From a checkpoint of a small image classifier.
Model: 6.33M parameters, norm layernorm, patch size [2, 2], depths [3, 6, 6].
Rows from block 12, named by matrix and row number. Rows with one number belong to one attention dimension. Each number is 128 + 32 x the weight over its row's rms, rounded and kept within 0 to 255. All counts start at 0. Numbers have three digits each. After the name is the row's rms in percent of the matrix's.
# v: attention query, key and value (stacked) (model.blocks.12.attn.qkv.weight, 768x256, the v third), inputs 128-191
# proj: attention output (model.blocks.12.attn.proj.weight, 256x256, transposed), outputs 128-191
v.171 071:157118135173163094111153063108103144131131083149211190102103091129173108088150122142080107103085160131142115074074145093111141113112155135095137108142110107162173157091161078119081118081126083
proj.171 079:162077136142117133138075119113113138105126161140132111159170145127106115136133177105085185172163111157113118105144121155162128101167136108091120114136179114124081173134153066076086126164129124
v.172 098:101138081175164085115157077108128103039146084144162166132063116108133096118142109179102091116061101137150143112062131135142082146145081133088123096150079065143138141087155150114121118109131092
proj.172 098:129113101155116093115097111142121169147177141122130109141144134097099140160126145128085154158197123097053109081103169142135147067148130079104164138131114088145092168149217094111064153139120140
v.173 113:084124084124133102096135131078123111040147111151112135192096136099112134174118111165119094165096121160158190139051086149162067169116102121144133100148088116141134123104151156117131092141143122
proj.173 114:128113110137126090085120106185185133132185081137097135119153141121100143140130078080121133168224168083061095118110202137173157076102127095168152193119110106150128123132178144187129140126127142
v.174 115:111126083148150094112168101095127117047122088138164155140096135106140106134157112169081099148065108133195177120031111129145080164159080124107140099157098116156155122074158116093121110108143097
proj.174 113:147107118153115099096067098129127154148182117123136118124143133103086134151127119100132166153201136104069086093086183169149153058132144068114158152125115092161110163134198119132058131157152156
v.175 087:156104163131148118124147103156151152213120128140188143071152099120152156044145140158131129111151149105066081157134146088079157104128160119112113158115109104090148128129157097150093127105132100
proj.175 090:134109116117133143162138172065085099127070196152137108149177111096164120139179173169069170148070099188121156132123052151134103155191174137082065083169172136099112162115118072046131079139142128
v.176 089:119117133104107159126105185146123135140165153113050073135133112153085125173112160091190148112158114145122149107178102150171112118099143120153113118123169152113103123176083157147140177130107160
proj.176 092:123173125134130134138186106166157094122099113107131142129094140166146109113110072123123085081100132128150148155145182096095148143104088135158155135107094139113153049114074167189192134112129111
v.177 098:130130102153135079137173097105127141118082113169190175117103128090158125094127102182073084114076133121127143146056156106108118145154098104111143154135076084123157127094156092106110118119143079
proj.177 099:142110111106144124127044128096101139161152136138148128132167126087116152128149157143118176170179132128078123115076088170159115102176164116104109153152155111144129185147177110086065123147150146
v.178 093:149128128143107104157182108140109165160077140145174123072157098139143143034121133138081115126137128133085048128118140080082152122139138116139124143118098104092155131129123121138101108108133103
proj.178 093:143078109119118172189099152067089136174091176138149104141156109083147127146137174170095156172082105145119160138132050146125127163183165135079094089172189130136114154130132077053109100147143133
v.179 120:127133091193143084143175082109131099055101099121176166120083124104151104123130099166085088113059092118164167106053146114118118149157066147096118113154097104133147131068152111087102106104142096
proj.179 114:134122128154098110101083103121113167124158134129134133130135131098095121156124143131104148167179115118087112067092141174147144071145131097092158117116118075155115176110211113115061156170143134
v.180 105:146111171085094159125094176135113181234113173133090086142176129149114163110116137090148174158185150141117095157197112130137142106114174085163153142081159142113124110183115130160143143159127164
proj.180 105:114129125095147142152168175124145082141095098137103133144125144152157120106137097133157103115080141147172154204153092099112102207136136179161069118152150161093150102146055153108198084104121126
v.181 096:122102164141119141102113115108149191247101152129154137114169143110153208089153131144118165130211195110098074151137134103129156128106179091131139151103129106116126134154148081123112138126125136
proj.181 104:147066141092126161169135195096086096136084180163126106162189141114183129125160143143130180143077141184158159187150074113113096187134192107137036127203163188087140153136090080060165069120121124
v.182 122:116132083168142086134174091118128119052091096147158172110089121091140095123142096187090072108058092115166151119053150121104113155152058133086137116169089095128141137074162134104099111119145086
proj.182 118:134114115167119097122084112104117165143169132131141143112132127089100160155129147157096155150184137114075129080076137152138148063150123088100161125123118082173098168123212117113032125149164136
v.183 100:158096171119125120130122104118136169227088121178158130105146150117143207081141136160105137139164172119072105176114126099102157125138150100144123188094089093124146119134139085125118106129140115
proj.183 095:152079113096141151158115174085126113138115149168131108147211121086158142115174153148125186157110134144119142173115038144137081191148183122120048107215169152101124178168127109056160042105143134
v.184 091:120120153102103175110104176158106138147153171102074069138151126157106122159096132095175152104174108154107127134194087148129158108112168133147121121118178167096096136175091147157158153160094177
proj.184 092:128174131142134133142183122163163098142087113104133138119078128160145108122101115128151083091077148137184148153151163069083147149101101161151144115107103150109163050128081157194192143096110124
v.185 066:140131159078115161145120136130121163179125175105095083135184123151105146125110162114138164164142120159092119189169087146111110143136137121159098187107154177114103131187120103113117109134116200
proj.185 076:143142098124119112179189123110116117093086106122143128133102121173150117119112104107126102107064163167172167135125112113092125152131122149140132137140139147122206080118081119148204124171119109
v.186 082:118133163096131175118108154043123143163112120134079115168149191103112193176141151133108141178138175132137132197128090145156097162109126068144139116110090098160146118151139096094116107168152144
proj.186 079:118064152078142131140135205187153098137158090172097131162179134154145160106174076101168133154150161152125129195148133118162112180132139146169064163148118142102147146181112151133166072117119129
v.187 085:148106179077088165138100154106143175213096159126096077135198180117107196112146156102119151161179165130121091181160125133121126128125180078150131165089147154130126107180104084115147118144143148
proj.187 091:120103125050127134146151190127126071126139106171130135156143139156148102097146104135186110135095155168161149214133077119140072191128147191135071134135135168118160134135086154116195071124116121
v.188 090:143121155161129076131156070111119159173079125161206166097133114135190127060141142147085117088110149114110086114112169071083145124149140142118117145130097112106160108114150089113096118111138099
proj.188 092:142119128122132152138095146047067135143117187137127109145167114100143118142145183159075162167099104165127154119112041178141101163194154108087090111144179128146108166135133067048119108147137150
v.189 086:099126088093100140130117176100116142071134124126048072175112154105073123174110127132153151176128078155146144149101108177176085149126098105113144127134135107144121149126116196127135087147143153
proj.189 086:101135124113133100114145108181182130158162056134115172101089096150126157144104089123172100118141161074097124141115187104127166127096104125172139164141092114141147094137133175201140132107112148
v.190 097:148129166154131120124145085143131143207107147139190156082154107148184139069166142117123129098145174090110092121140180083081170107116161131126096159128127122124133118136139060136118140097133108
proj.190 094:135119145116145160144100150045081131107088204126143098139132140120149112121139185136110177141102082188163139097133056128117090161176155126097107105136163163138120155089099065047101135156131116
v.191 108:156143149145124154136126128191113150213121140096139109078152088158143120080128145098158142082171130093069087113174175116086172104126155135144103144104157125105116144173122112153142161107117144
proj.191 115:145134129137124157175150114066078107123067197113167131126107104138178107108136183163103132083073134159200160119158078118067127160141120151084135058121154154119160107104084091091136137128119089
v.192 089:124129075133150091145180106141134073043146106136100137140111121123117091134103070120122077112104064163117142085131121161167120160122091173094115086191131122125105160099149190156137137128129102
proj.192 093:116154074187061106201116065128046151143069137105172126107105092115109095136130118148104124145076098074089100129125119134109222086151103114092181130151124143132176129102207122137117164115115119
v.193 099:121152088152141104151152093148140078041123106121131146127090091134145071146125101109119056104075068129132151080082105145136101116129042169099122067145122108124137146087130169102136116096107100
proj.193 098:128155146182084110128104080162077149132099170085125147113107091156105082154088129118125131129131088085061118072114165142157194087152110136112161123101147114170112129100161149152067186146160137
v.194 093:114088156127110114111100123148108196213099134165197151117134145160132146090140176121153178117139151090123094161141168056094165093113175083158157186063120113137164084148136075142118129132113161
proj.194 097:187090123125172126104125142083188103138150128202151132169171139106180163100122130135146144120143158169137152146145079096127062211119190120140076096159117135117130160158093094063158073145169082
v.195 103:124157106156152134113143122140147046047172115092080105125115103103134104137108103126096070113129086132119149109107086169166086173117104191098087063188145136125082181093107200123124138095114114
proj.195 103:078206126160065141168122085160077154124073142047146099081106097142093084126133132106105090133122087104131110101129154147131197065141090152091166148094133119120144107104167140168111193135100174
v.196 084:147140143116111157136140156159119147193136168085126088122177100145146131105155161082131161119136148113093121114166139136066188117143185125134114145147136172144093123161103095116170129098150124
proj.196 087:135163177055162181147146140139148116116114110108116117091133163140150100130126146127161108106099177131226156140176095127127101149113124131111118093105173115078137069138037084149152124149116108
v.197 070:139104148136133129110120126098115172130083119198177168120127134123118129131121133179158130167133164096174115216082128084128097093132120051175167139064099118114160077131165109104104131156112143
proj.197 068:143055099131166119068127121142194112128184131177089128166145131109114138121122095107165174140236170160052092141107159106128092149092168125157112147156059109163118144147147127121141099147148121
v.198 096:093166101163154097118134100160122070068170104080117118145135100135143088114095084106130091068143084112121147067166138141138123130107094194071083092194120148128093177094110135145139149091097142
proj.198 093:118208125163081165169142105111082117103044169062163105098110122148115053114141153134083096136097105130164133099158107157107176105142096122062137085107148156115163121101112111112133177142115135
v.199 079:155172172138144155123123182092121156183107130132099104165115121106174186134148181124076146195120162146119117132075085124105112166159163112165129098114105105163121129134125131069140090115142115
proj.199 085:163113155063107165107093162167122126101170165123082092138184179107098138135143127110150158171154180146130129158100132175170091113136138129174086183109169146099095170137103149157132127143142142
v.200 082:119150164136097131116111139109097171217112135116166114089173126141153200100137155145132167088175151096147134140160116085080151103162186075156145164105130130135115122141144083089121145118118164
proj.200 088:178131176053158164086102157122165107087161120115087099142175167135143149102149159101173132144158171162203147141187124131143066148106168119136088150091160149117134140136066098152141092171162109
v.201 090:114140100116144144114151129101125096060166128139075116145109142093105097161077108171133100175140119173119151117096096195205090186101103168138115074171141120129102149114133176148099107174142119
proj.201 099:084173112158106100170142093166085164128118110088132105122126144118096126132170081129124101175157109103094075140110166154137147033146072141108139201134077116148125141099184130147124151076113181
v.202 072:183116125133110125165111120117097170115051079178167164113066129150104115152133113139107108151095089122168125160070146088122108093155083082140193168054115121130219040089141119130095128159139107
proj.202 070:125043095159122087093126138121190135216142159184109162127098074116113136117085140160144164109167119146019123124102119102121134148121199117183135138152080105191117131154158144146172119133153109
v.203 092:121113155114140146098102140114123149195182168116104093135174138095119178120140160119153184175197188149116108142212131160138155131097205126146120179158159136141097154180134088158135136162154149
proj.203 088:118117138082160152130155181136171141105115073167115092135168167117153181115174090139111101162133144137188115167157124134109050187079137131098051138137124143063147114159087118116169089090076137
v.204 068:105115080084118096167155133144132101051125120103089104103142138131099092135095099129116075125113066144111172087103119155158157128133094216087148104181146143130107154098121132161137130143174076
proj.204 075:091182101140085092165141088099069165181061083091178127114099121154138132148140125172081124125063084115162136126121066142124205116155093064092141105142082085098139103118167159120133159103079154
v.205 094:096123107110136148080097117114120123139196159105060093143169154080129138128127149154172141127222148141095124131202107161180145140082143145108066120186137124121060181161144119177098127143134123
proj.205 084:097161170124163140130205130149132139081071098108130102113180137092155137141196114097081082145117131127194101154167128143117109156107074118085093159145119158053134133111122082098097126093053173
v.206 100:104156105148160113128153114128159061083197117081073121155130111115136101128111101114138077092122101129125132083143115169161111152104122191107063079206141139130069189115115179152161138117103145
proj.206 095:091217126159080141183140093148074141100069144051135102093080122134115073148130152126114071124082080102159140104150128136114186116139071150083143134116131155138144131098132123129105179131085142
v.207 095:193158153121120152179159139149123169151028128125180133130120112158140127111170142088073147134060118112141120113111152105071140110161140061149161165067107146154180079113117097077168123089149099
proj.207 096:162095137077134137105067142144151117151174143153107158093123139135136119128053158131193175112142168132125171122115116108132122145138168127181156081101174094137110106139107154169131132187181074
v.208 070:128169140117133104118179124123129079120159137059056088155164102110161125163116127126116124138128125193086155083132084194155120159131136212166076058185159148155047178148107156100120110126163116
proj.208 071:083185152093121167156131139187060121120090110068125106103121155135123127137144128107135088132066130101175122168160137183151131066116088132102161157098151133098135123088111138155115171107088160
v.209 108:089147087142158129110152102120147076057176116127079127153088137093141111163121103160096068125126108153129130109085100178177070177121052156092099063180107113117119158089130183123126112122112127
proj.209 105:120177132172085118132122103171082157108124149109154117133147128128083092141153109139105134143145098122086103099120180136137173046143087146102148160099105139162127143090196150137058173124126168
v.210 104:098161110129161124117156123108137069061167120115070119162123135105125100150108116142094084147123104146139157114107081176190076192129092183112106067186119119116096157114119191128122104153127111
proj.210 110:080191134165079124143140116175077170112098132069131099128121131129071099131158119121121084143123108104111090129111158168152172062120077136108166174089091130133106124111166155157109171111113168
v.211 084:167117181128104157159123128137116179166052135130176132132117123173119123107142197143122159110094132096164099129136154089076176096166144077143179179041135139130150069127115095134124153119132108
proj.211 089:125104131072163128097124154098170107172154079176123180114113139122161178135080127118163120118117152130167153144135100084120087190088151096173126074123143093113104086152081180109175088130139077
v.212 106:095143099132150141108154125118141060055197121105066115149113128098119115145105090142121092135144105153101142109116080185186079180103112187120086078207132116113081149096125188144124110146120128
proj.212 104:085173130157105147164151085160081140118091137083141105113101136152089104138159093119098093126114105091113095122132163140141174061128073157094145180112105150115143127110187107153091174114094179
v.213 080:135164107190145102131109100169126084101170109129146165093070086167152101150127105061104116079087106058154128069145115113116138124120077136121122087120125142146119144125084135082169155073099155
proj.213 082:148200154156086123095084108148092111112120190072138153103072086163098091127063177093147120131151127128093138069139117148140195131134138141122177092094178159154101135111079155156124190151140133
v.214 071:137137123167139092121108118116129095060132110143117182129098141114126119192079080144126096109080123106157190128073113132182049137148044145103125052143125113121158156124155169099118105148111134
proj.214 077:131129115171102111116100124154093146121169168113131116120127096138069110133120143106134128150170100128038099083083184166135179068134137166145153174100108150180098179118184140154098164157145141
v.215 105:148115176112122145112104133123115202226104161150143109107162163129124193098135144138151174138169171141123101161155163092084164103125183096165158177099121119130126088168141081136115131148140153
proj.215 105:167078142058174144111153170112188104114152111158108120150185179110168184100126130123139140138136171153172152179162102117144062188118181124135079138137125146101144114141096109092145057138137086
v.216 114:087158101138147132114159122132146066056182100090092103157132123098126106131121090122115060112134107141115157093137098172180096166102098190098091087219130127115067175105106183135142138098110144
proj.216 112:083207144151079134168133100156075139111063137057134106102111119156095076140145143105107087113104099119140102119124158144120188071137073137097145157102113147136136137083143123164105177128080180
v.217 112:078131089136151119087131104107150072060186107127099120144107134102099113143099105161145071122136096151105148115123098148195097170088067146110108087188106095106094158103139195164104125134112116
proj.217 119:068132105208092100178167094139090155128076140102136131139133121127073127145168095153068112135114089127100077126125136130145193086153082124081145160146080144133139152111203126114115139078100160