Rows from block 8 of a small image classifier, named by matrix and row number. Rows with one number belong to one neuron. Each number is 128 + 32 x the weight over its row's rms, rounded and kept within 0 to 255. All counts start at 0. Numbers have three digits each.
Before each neuron's rows are labels from the 100 images, of 14848, where the neuron reaches its highest value: "strongest on" is what is common among them. Only what is clearly more common there than usual is listed. The data: photos of arthropod specimens (BIOSCAN-5M). In brackets: how many of the 100.
# fc1: MLP up (model.blocks.8.mlp.fc1.weight, 512x128), inputs 0-127
# fc2: MLP down (model.blocks.8.mlp.fc2.weight, 128x512, transposed), outputs 0-127

strongest on: order Lepidoptera (51)
fc1.346:131141135107143131116168139171092100120142175153117153140158126162104110155157058184100126089152070103197145117120109082092141087116156131115152118093145133123126054100086076095106168105114097126138138067163147137097108171124113146173137196127092097065112139136080074076146100128159164090140103114083045166166181154144138131124160107123098130117132153132114101152114191098104097208166
fc2.346:091119116126062109119081107110139130112153117097176157118093098122100067159111143137120135145150141140128127093088149082162162091125141163175137086114081254124184145219132117158108136046157107127075120189151160117143129134162157120124118120137131133110156122094137132126139141151148165131155119141078155197138121199175124103114127093147092132061077118119160150094175152075110133103138

strongest on: order Coleoptera (96); family Ptilodactylidae (29)
fc1.118:152114111147178096145125113104194085133141096103172109135161152100073109070109178106109145117101078153152147119095124151180095129121116149113111155128087145139153163094111167150119104125154144134085128195106122138124157092129159090090113126117110179152119061144234187138081145091074098184111163158132174042084131100129089135174128125200135120134127125153165160107111108098146120139070
fc2.118:079095083127124133134097134128169134114128109140131133129134075097091144148127148101140133181138126124144109122129150074109132105132126165147133130161117181120132124161106103137116130050166124090082118229119124116118151091169163125118142130127110124119148151102078209131131160130138111255106144132116254156166117125121095103147089128121129124080117136115166161065178126076143131121122

strongest on: order Lepidoptera (65)
fc1.407:095139161100167102143165179194070189143056120187113171126147180145142138148180109124110106096157081104187128151124101087066119109167135142114132129110169116146118065077097052113135167151084104157154146069140141153094126166108098166176181149150093098098142174100062099118156116103143164119112138095101106137106140196151122126134134114127123147097149117095123076132182150148115142158160
fc2.407:090108142110087101103084131103152140083160135128152153125110104131106117126094119161097156144146132151140117108117162044113177105106132201192145076093098210137158150197085134118102123034178117113056155196163179147151126114155178111115148128139128130132133130119134148121137138183137157170135119120103156159116163127171120087120105101137055151072084127120160155099166164065099117109150

strongest on: order Lepidoptera (68)
fc1.3:114123120076135102150125210176130189121109126167114149139148201177111131113129077152120141118111049123199143142168118070090098094116107139112156131090100122156124104106034086078109129130118089141135164120097103148068147124098118181135182179090090108106106164171093118133088123126105182137097160137112134080121194148181126140120155150121110116096074131148111114164117181112116081144157
fc2.3:062081111131097125119068108128155119105151157129129153094091095089099099133117133118123169184145159147105143096121144079127181116147142158214141104107108202120151144219140131122110117024171124128046136231161143114135122132120184140089121118137131134120120145107123153138122112122142109165125134126101176186156173172143098109091136092131101138105100129144161162086185131080127113102143

strongest on: order Coleoptera (100)
fc1.4:073114094099078145151103159138131121135162123164093163156150162125123123116108152110105147143090102155204060096148111120146115177144182140117118102134126143192161128149110115147042184125123174139149089122142179123122109102141153147118239128062099137085163152140111126150136167108124145157063175117105138114171140107100101085172086104160126083098107147081105144125209130114183141166108
fc2.4:080089093134127123121141126122181111106134160119148152130134077113048131154101113130119132158133154102130132115154139071102160100090157152165154112129141161109124109165129127113076143057182090119041134233139142135126113103146108132123119119109105131103134119092097208111148142162122141255120155122074184179191140129153107126134126085143108148097110144107142147078166115095129153100145

strongest on: order Hemiptera (44); order Coleoptera (38)
fc1.233:119144158139134129110085184087142126127119082153167128175111141072168093108116125084122128122068110143118138145083122123092096138099088077135120140100091198098133159153089150104138082133135151087143201173116128134124188087162155105084103117110091115181152094122158131136127159137165107193048149118173154165118089154117064137136108145172161053142152120141119182127148091170141060148069
fc2.233:053105090133124130122114111129160131121132136130103141124112075138091104111139142104143140189134112118135115129143144064116147110150120149163095133153104187109135109149118110140129140027137122114054145252140120121131175116135136155082118130108093117148152182114104175123126136105133118243101137117102255158171142161123097121132114120130117119118132139095137169096160145091091140093138

strongest on: class Arachnida (38); order Trombidiformes (31)
fc1.383:073109128093149126143080165151164155141131118193074133144163171109099132088075161117129171170086092138141135137158100116092137120130146110075118119117098112221120093122105128067053149128142180136114112174111115131113110159107155186042175152089146149103098134153138115105138103126126123144039177121101166094159139109146065086128166105168161081130108160106073118111138137124157098151172
fc2.383:068071096125135139118098137146188126119149133133123121115112081079077137151107112120162109161133132124111144117121139097156147124151107154172142127139150160122140106171129138150112118027153110157040143249130127116125125107120131123106133128116123109126131140106120226148139113132134086255114118143092193178157153135114102120124129102138086147117135142126151121089155118104151135107117

strongest on: order Hemiptera (63)
fc1.160:150150134105119020127119184124135133139116101112114116151088174201151082099139125198099147137135078105179130163114142084126156122123077115201124126147129178074150145202113124166157165093130148077141138173123196211128129107199127164080120136136123174132157114175126135153127143117131143135108152153137133146116116121076172163131097148153146122111111182150126143112123177082109073124079
fc2.160:084081127123103110111075127137156136100149161147134124078104091108092135134150132131095119191137173138101169123108149097169166119135110164194131096094135191138112144155127148121129093035139109109049140216128120126110169146130164141088127124138106089123105150092099175126110139105113122194125105139095222204160176142146106121098108101121116128089140147132187136052170125073133132096134

strongest on: order Diptera (82)
fc1.468:109158160118074108052165117100114169119113164120132136113044100098167114196135169161085141084127159112119120151137164140115221133058097187100126105110161130116120123197124128106152111132198090095115121102157175082125122156144103105118120119142172169145103107147106142116161116224146114127152062119152112179152152090147129157089116117073068104076119138154095124146125132123121122113161
fc2.468:115077102157168151133158115145165123147151136112159088087141098137101136108123092103142106117125160116096176124100096131160152129145108142137106172119153117095134134127138135129121135028162100149087146214129102139133168149119131108067076145150095108148078119089134184078068101106090094255147141154077163131119150104134171161119140113176146173111160194146193080122122139111116125161112

strongest on: order Diptera (89)
fc1.280:124081129134160118145112134187075148143122155138072165122136118129199205122162137138177132144113115092132121167144141133113164179083114130094137197148153110159103048090129107142162132134147138136163067109144069068090137149099089120201180184139146134142119189127111078135155111121138107079122119063167095128168120126115149111108121121074158160150144096086086103126117135175146210108106
fc2.280:113130094146125120121080109120155118083164129140175147165128081102124043123152159129122136136150089142155096096132142054160138096136117166195147099120107220106195119178097104166130135052142121107070137222157167138142129128142156131114134112100141143124144122127159157137098154119119115168101134117105173184151146204148134128148116086104069123062069105123113121081172127069130142114140

strongest on: order Hemiptera (53)
fc1.59:145165133103091089150129168079134164173091075144159139095087113131142100100120151110159174173056167190106157138099130088123107155154075082187137113203073185161147180139128154144141080099114113089167182149102108167141174115160167182092138108132122122116153137129105159193124119155120122167124178161134171162156143131108094152109118164094147092158132125175181170100130114090119083166142
fc2.59:070119100144129115118088134134204133123120117145114158138121050114095093110146121132127134168111112129101109119132144069140130113143132134153094134124090211103140138146093114146117088058141122118061121238126105116127133107124155140088156153084094125149154156107118195140135117120130112241087138108122244171173161137142076090126105122136146112122136134096156169106172124102147153105108

strongest on: class Arachnida (28)
fc1.108:058068124058120157113093160130154161116105151159088164122183162143097129103091074133124165169080100158153094109149137104114145143113159141153080119141075145197114145091132134134115154094116144162096100156143124143142098145091129191112196159091123169095111184137099138102152108105135147165074187118109145085114174132159082079119138094164185076118086113146077167132201154118101114158126
fc2.108:072042091122106164115121100126204095117167154113138132102154103079079122113116112125173118154133148146124152110151142090136164146131159162154157121113125160128137118152161143146099144051159129136043120255154146108139112151102141130103128117115123153111106123100110201137121121141145111255111121129085164141156147113109110101144142085163112149123130157105109130095156113092144160080156

strongest on: order Diptera (74)
fc1.378:180143116173180131185140107143146061105190125084107080118163110121081153086132096093131091100130105104168153112096102163206109174144114146111169188143122108071129135101122150111168098134124124142122124179083111142182134133143126054119091113144120112159132090134177163123081116085061089173179135157131172090048139079076166133131158137136096162168167116131152108134098136107152151106125
fc2.378:080104077131123121140072124131156136103158120139153133135146089093107149157129146082150138175119155121137094109129160064136127127155117152131136108160122212121160136173123134150152119057148125127061127235113139110124117100156144112124122134084097127116156139088113196159120151112126106209102152119093209174144121160117089054158088106132131119085104126095182146059191084097150144113092

strongest on: order Hemiptera (73)
fc1.212:068170096097071167114128115122114130150147125114116166148136086120116078141098115158171173135102118135124114105108140086103147089088138107156103106130150155144109131197083139103079146090124137095109108150194154154097079131152111163091157117083120174079108144145130142137123125138111164108112131087101177231152084110166065111131122100173166084160077208098133206139156106102109091167082
fc2.212:075062071113142143121138130169167141137146161151104125129137086137088133110116079127143131142132137100109150125153130125151155138144167150149139128148122132112092060117102107108110150052137098173046133248138092116119129150097107124148126138137096072117127139077097206114129116115087122249121141124091204146159154136145114124125151101116116178107157161118149101129138131068140124117195

strongest on: order Hemiptera (73)
fc1.408:091123088028127151121094192122145152142109108183088153158171153148107148075120087140130146121044121119174111118119087078105118115133132151130130129109110114229130154077101094107090109125134157174116175166126160157078102115096131195116212162100104116101097162145127114106132122121107120139072179094141153088158159106122102074101149168182150112120155111142132145154136133131090104182101
fc2.408:070087070127158159118122120142184135090142165127133131138164086087086149138124124124151108153142132119142133117135172071119143133152160165157176115137140169117135114174146119138114130057151140136033130255135112094127111119145119104129129141109128139102151128091128201166118140112127103253109143143087196157147152130124102090153119102139093159119126129102116131088170113069169142085135

strongest on: order Diptera (74)
fc1.260:095124165145089138104164139096095139148103158084183162100083112074131146181107118178127116132167161158097154088164128090137187115091121176169128104075143104155185130183117147134143160098152084094138114100168183145150099160130139149124085071140140145117109134165106129107143100200162126120179090139117089189185120141126118172066087102100047103111057144111111108173168139097119121113115
fc2.260:161135106122135129151088149133160112167100103144126108126117078118141156071143143082156084158092134126115129181090133179159098149151074108115097188156141152086101108105123129136151065149117137124132124185092077120111179086136149096104128115106087102193150135097158208165100124074107071197115165126180191144136124070105131140146125164131194151174168128131175186081103079165129131144110

strongest on: order Hemiptera (29)
fc1.455:166138133147126067123129123092124085174174073068130125135143047090121097140088145159105197091119126134071162135079145164161130118110100146204121141132113156065170164138127156130147060111159127128132147140152144127177169118153149148131109142133112125165133054211190149079074098170098099133126077142159132120100139133089155153135156138116124098169110154163101159178083111099104167145094
fc2.455:091134073128149136154077152129156148123152101178146099136138085115112117121147135069142142160104116105117129118123104049112122117165095140143100142133111174110161137154114122139135100041135126138103151249113140135136160103142167125083117125099096123138121139101113220132113130107130100240095152147085225141178117135112100098179123108132147113107108143110196166075151106113156121143106

strongest on: order Hymenoptera (42); order Coleoptera (41)
fc1.134:172148117133138137128115135076175086151090068120175068159129120096110101096157167082130153108095096177136154127091096144145091145108108070116111170204158108105147168121112188132137118119118152132141140203101104147149129125151162115089130086115153113165161091148161178166104148089100082165095170177153196146072124085090117136146124137127187087179176150149124173127094086163114122153064
fc2.134:072129100127093119127089107114166138116145121125140158139111094151096110119146168108129155202123139129139094145141157087113153108132110154176113118149097210112142114173105125123120114055140127091069120243124140126105163090157138136097147145117121136124146151129100188131124177123132132253113128099145247148198103154120094108121098124110111132119096147121152159077164119099130143102120

strongest on: order Hymenoptera (41)
fc1.445:113145168146081102118141077138130103126109129137164084085069103126187121098185140131112103149157175062069170125067140195158155167153074132130088116109144172089105115101166135084158097124127109067111139130131126112136162091171146141183064077133140091156129132079148113177169162172111122047101158155140134106162102125116150146083122146048126149107143107130159174112127119119161131081099
fc2.445:103157109150125115081167076121126093140126148083146153089130100106098038124101110168141151128166167118102153083165131100170183117093166131224172133105104156122131151150132146114119172054129099128113145208173151080170122195105125083126104115166142115111140109133088176114106103161105130203161110129064104157142117143135132157104140082144126125108125137125085097167146165065110146099184

strongest on: order Coleoptera (47)
fc1.360:148115164135155143153131131198092163129084101145103127138107181163179136129164127133116080099149073142144096159129152151059091116150138122108114130160138142110075092086113075119150176172115115122189105082114086077055115139140103149190133167102113145150182175140070076132188132092121164071091177104133109132116129140114160141160081181076178175112154143099130168119150127177099163135146
fc2.360:084127099105125124132057113112160110086202137152167134120130108111072072122116140146114152138142133133154129088115133059132164101134121175182166100098106221125191180219124117141117123050185128131086150191118179151134124131171158120108134108133132134114146111120121165108121155141123159153131116155097164191139143170183123119122125101132082121062066121132174142075159138088113106101147

strongest on: order Lepidoptera (50)
fc1.470:154153157086141152154163134163050178102094137173101162107141208148135090131164102124105109134179079099186122140157136146086099080124145170153134104129161104126101100113115092118124175104100138168141124053128163134072123149093078136183164171135092125100110144096069047156145102121137180104110151111101084122116132171124208160126125142142127162118126140104091067139130200135092137144159
fc2.470:114159135119083088085092119127120121110165121131159137130093139140077089146104148153099149119163138121147138079081148061126157078094137187174134073101081202129189164209105126147134144063168120113099166177145217144137132133159128128122120128140161125109142131157132127103144131178163171123147110132100129184142125173180140136117120101138054127075059135156165146128159156047106107126138

strongest on: order Lepidoptera (34)
fc1.116:084094118133175136180152141207139184118092137164076123109147168171166202107172108121130077143140127083169140149206153118099109139168082146090140143114165125117092057104094076061144135112129113137130144144088100101075163148115105141147207175138110098125114175081121120138144142085130155125127179102143136102144168089144159152146135155114142169093178156109185102149119117171143115139176
fc2.116:081116106125094118131063135141136153091163148140168168114100084132107071148105137144100108165173133123118121077104135072130169097135146182206127089108107179135197129216113140145127121039183106118079145208134170139128114123138136134131120137105156136107127129122148181118125152140146140151129105136109164211169120162167124125114116107129072140069081134129164161081171136055127121098131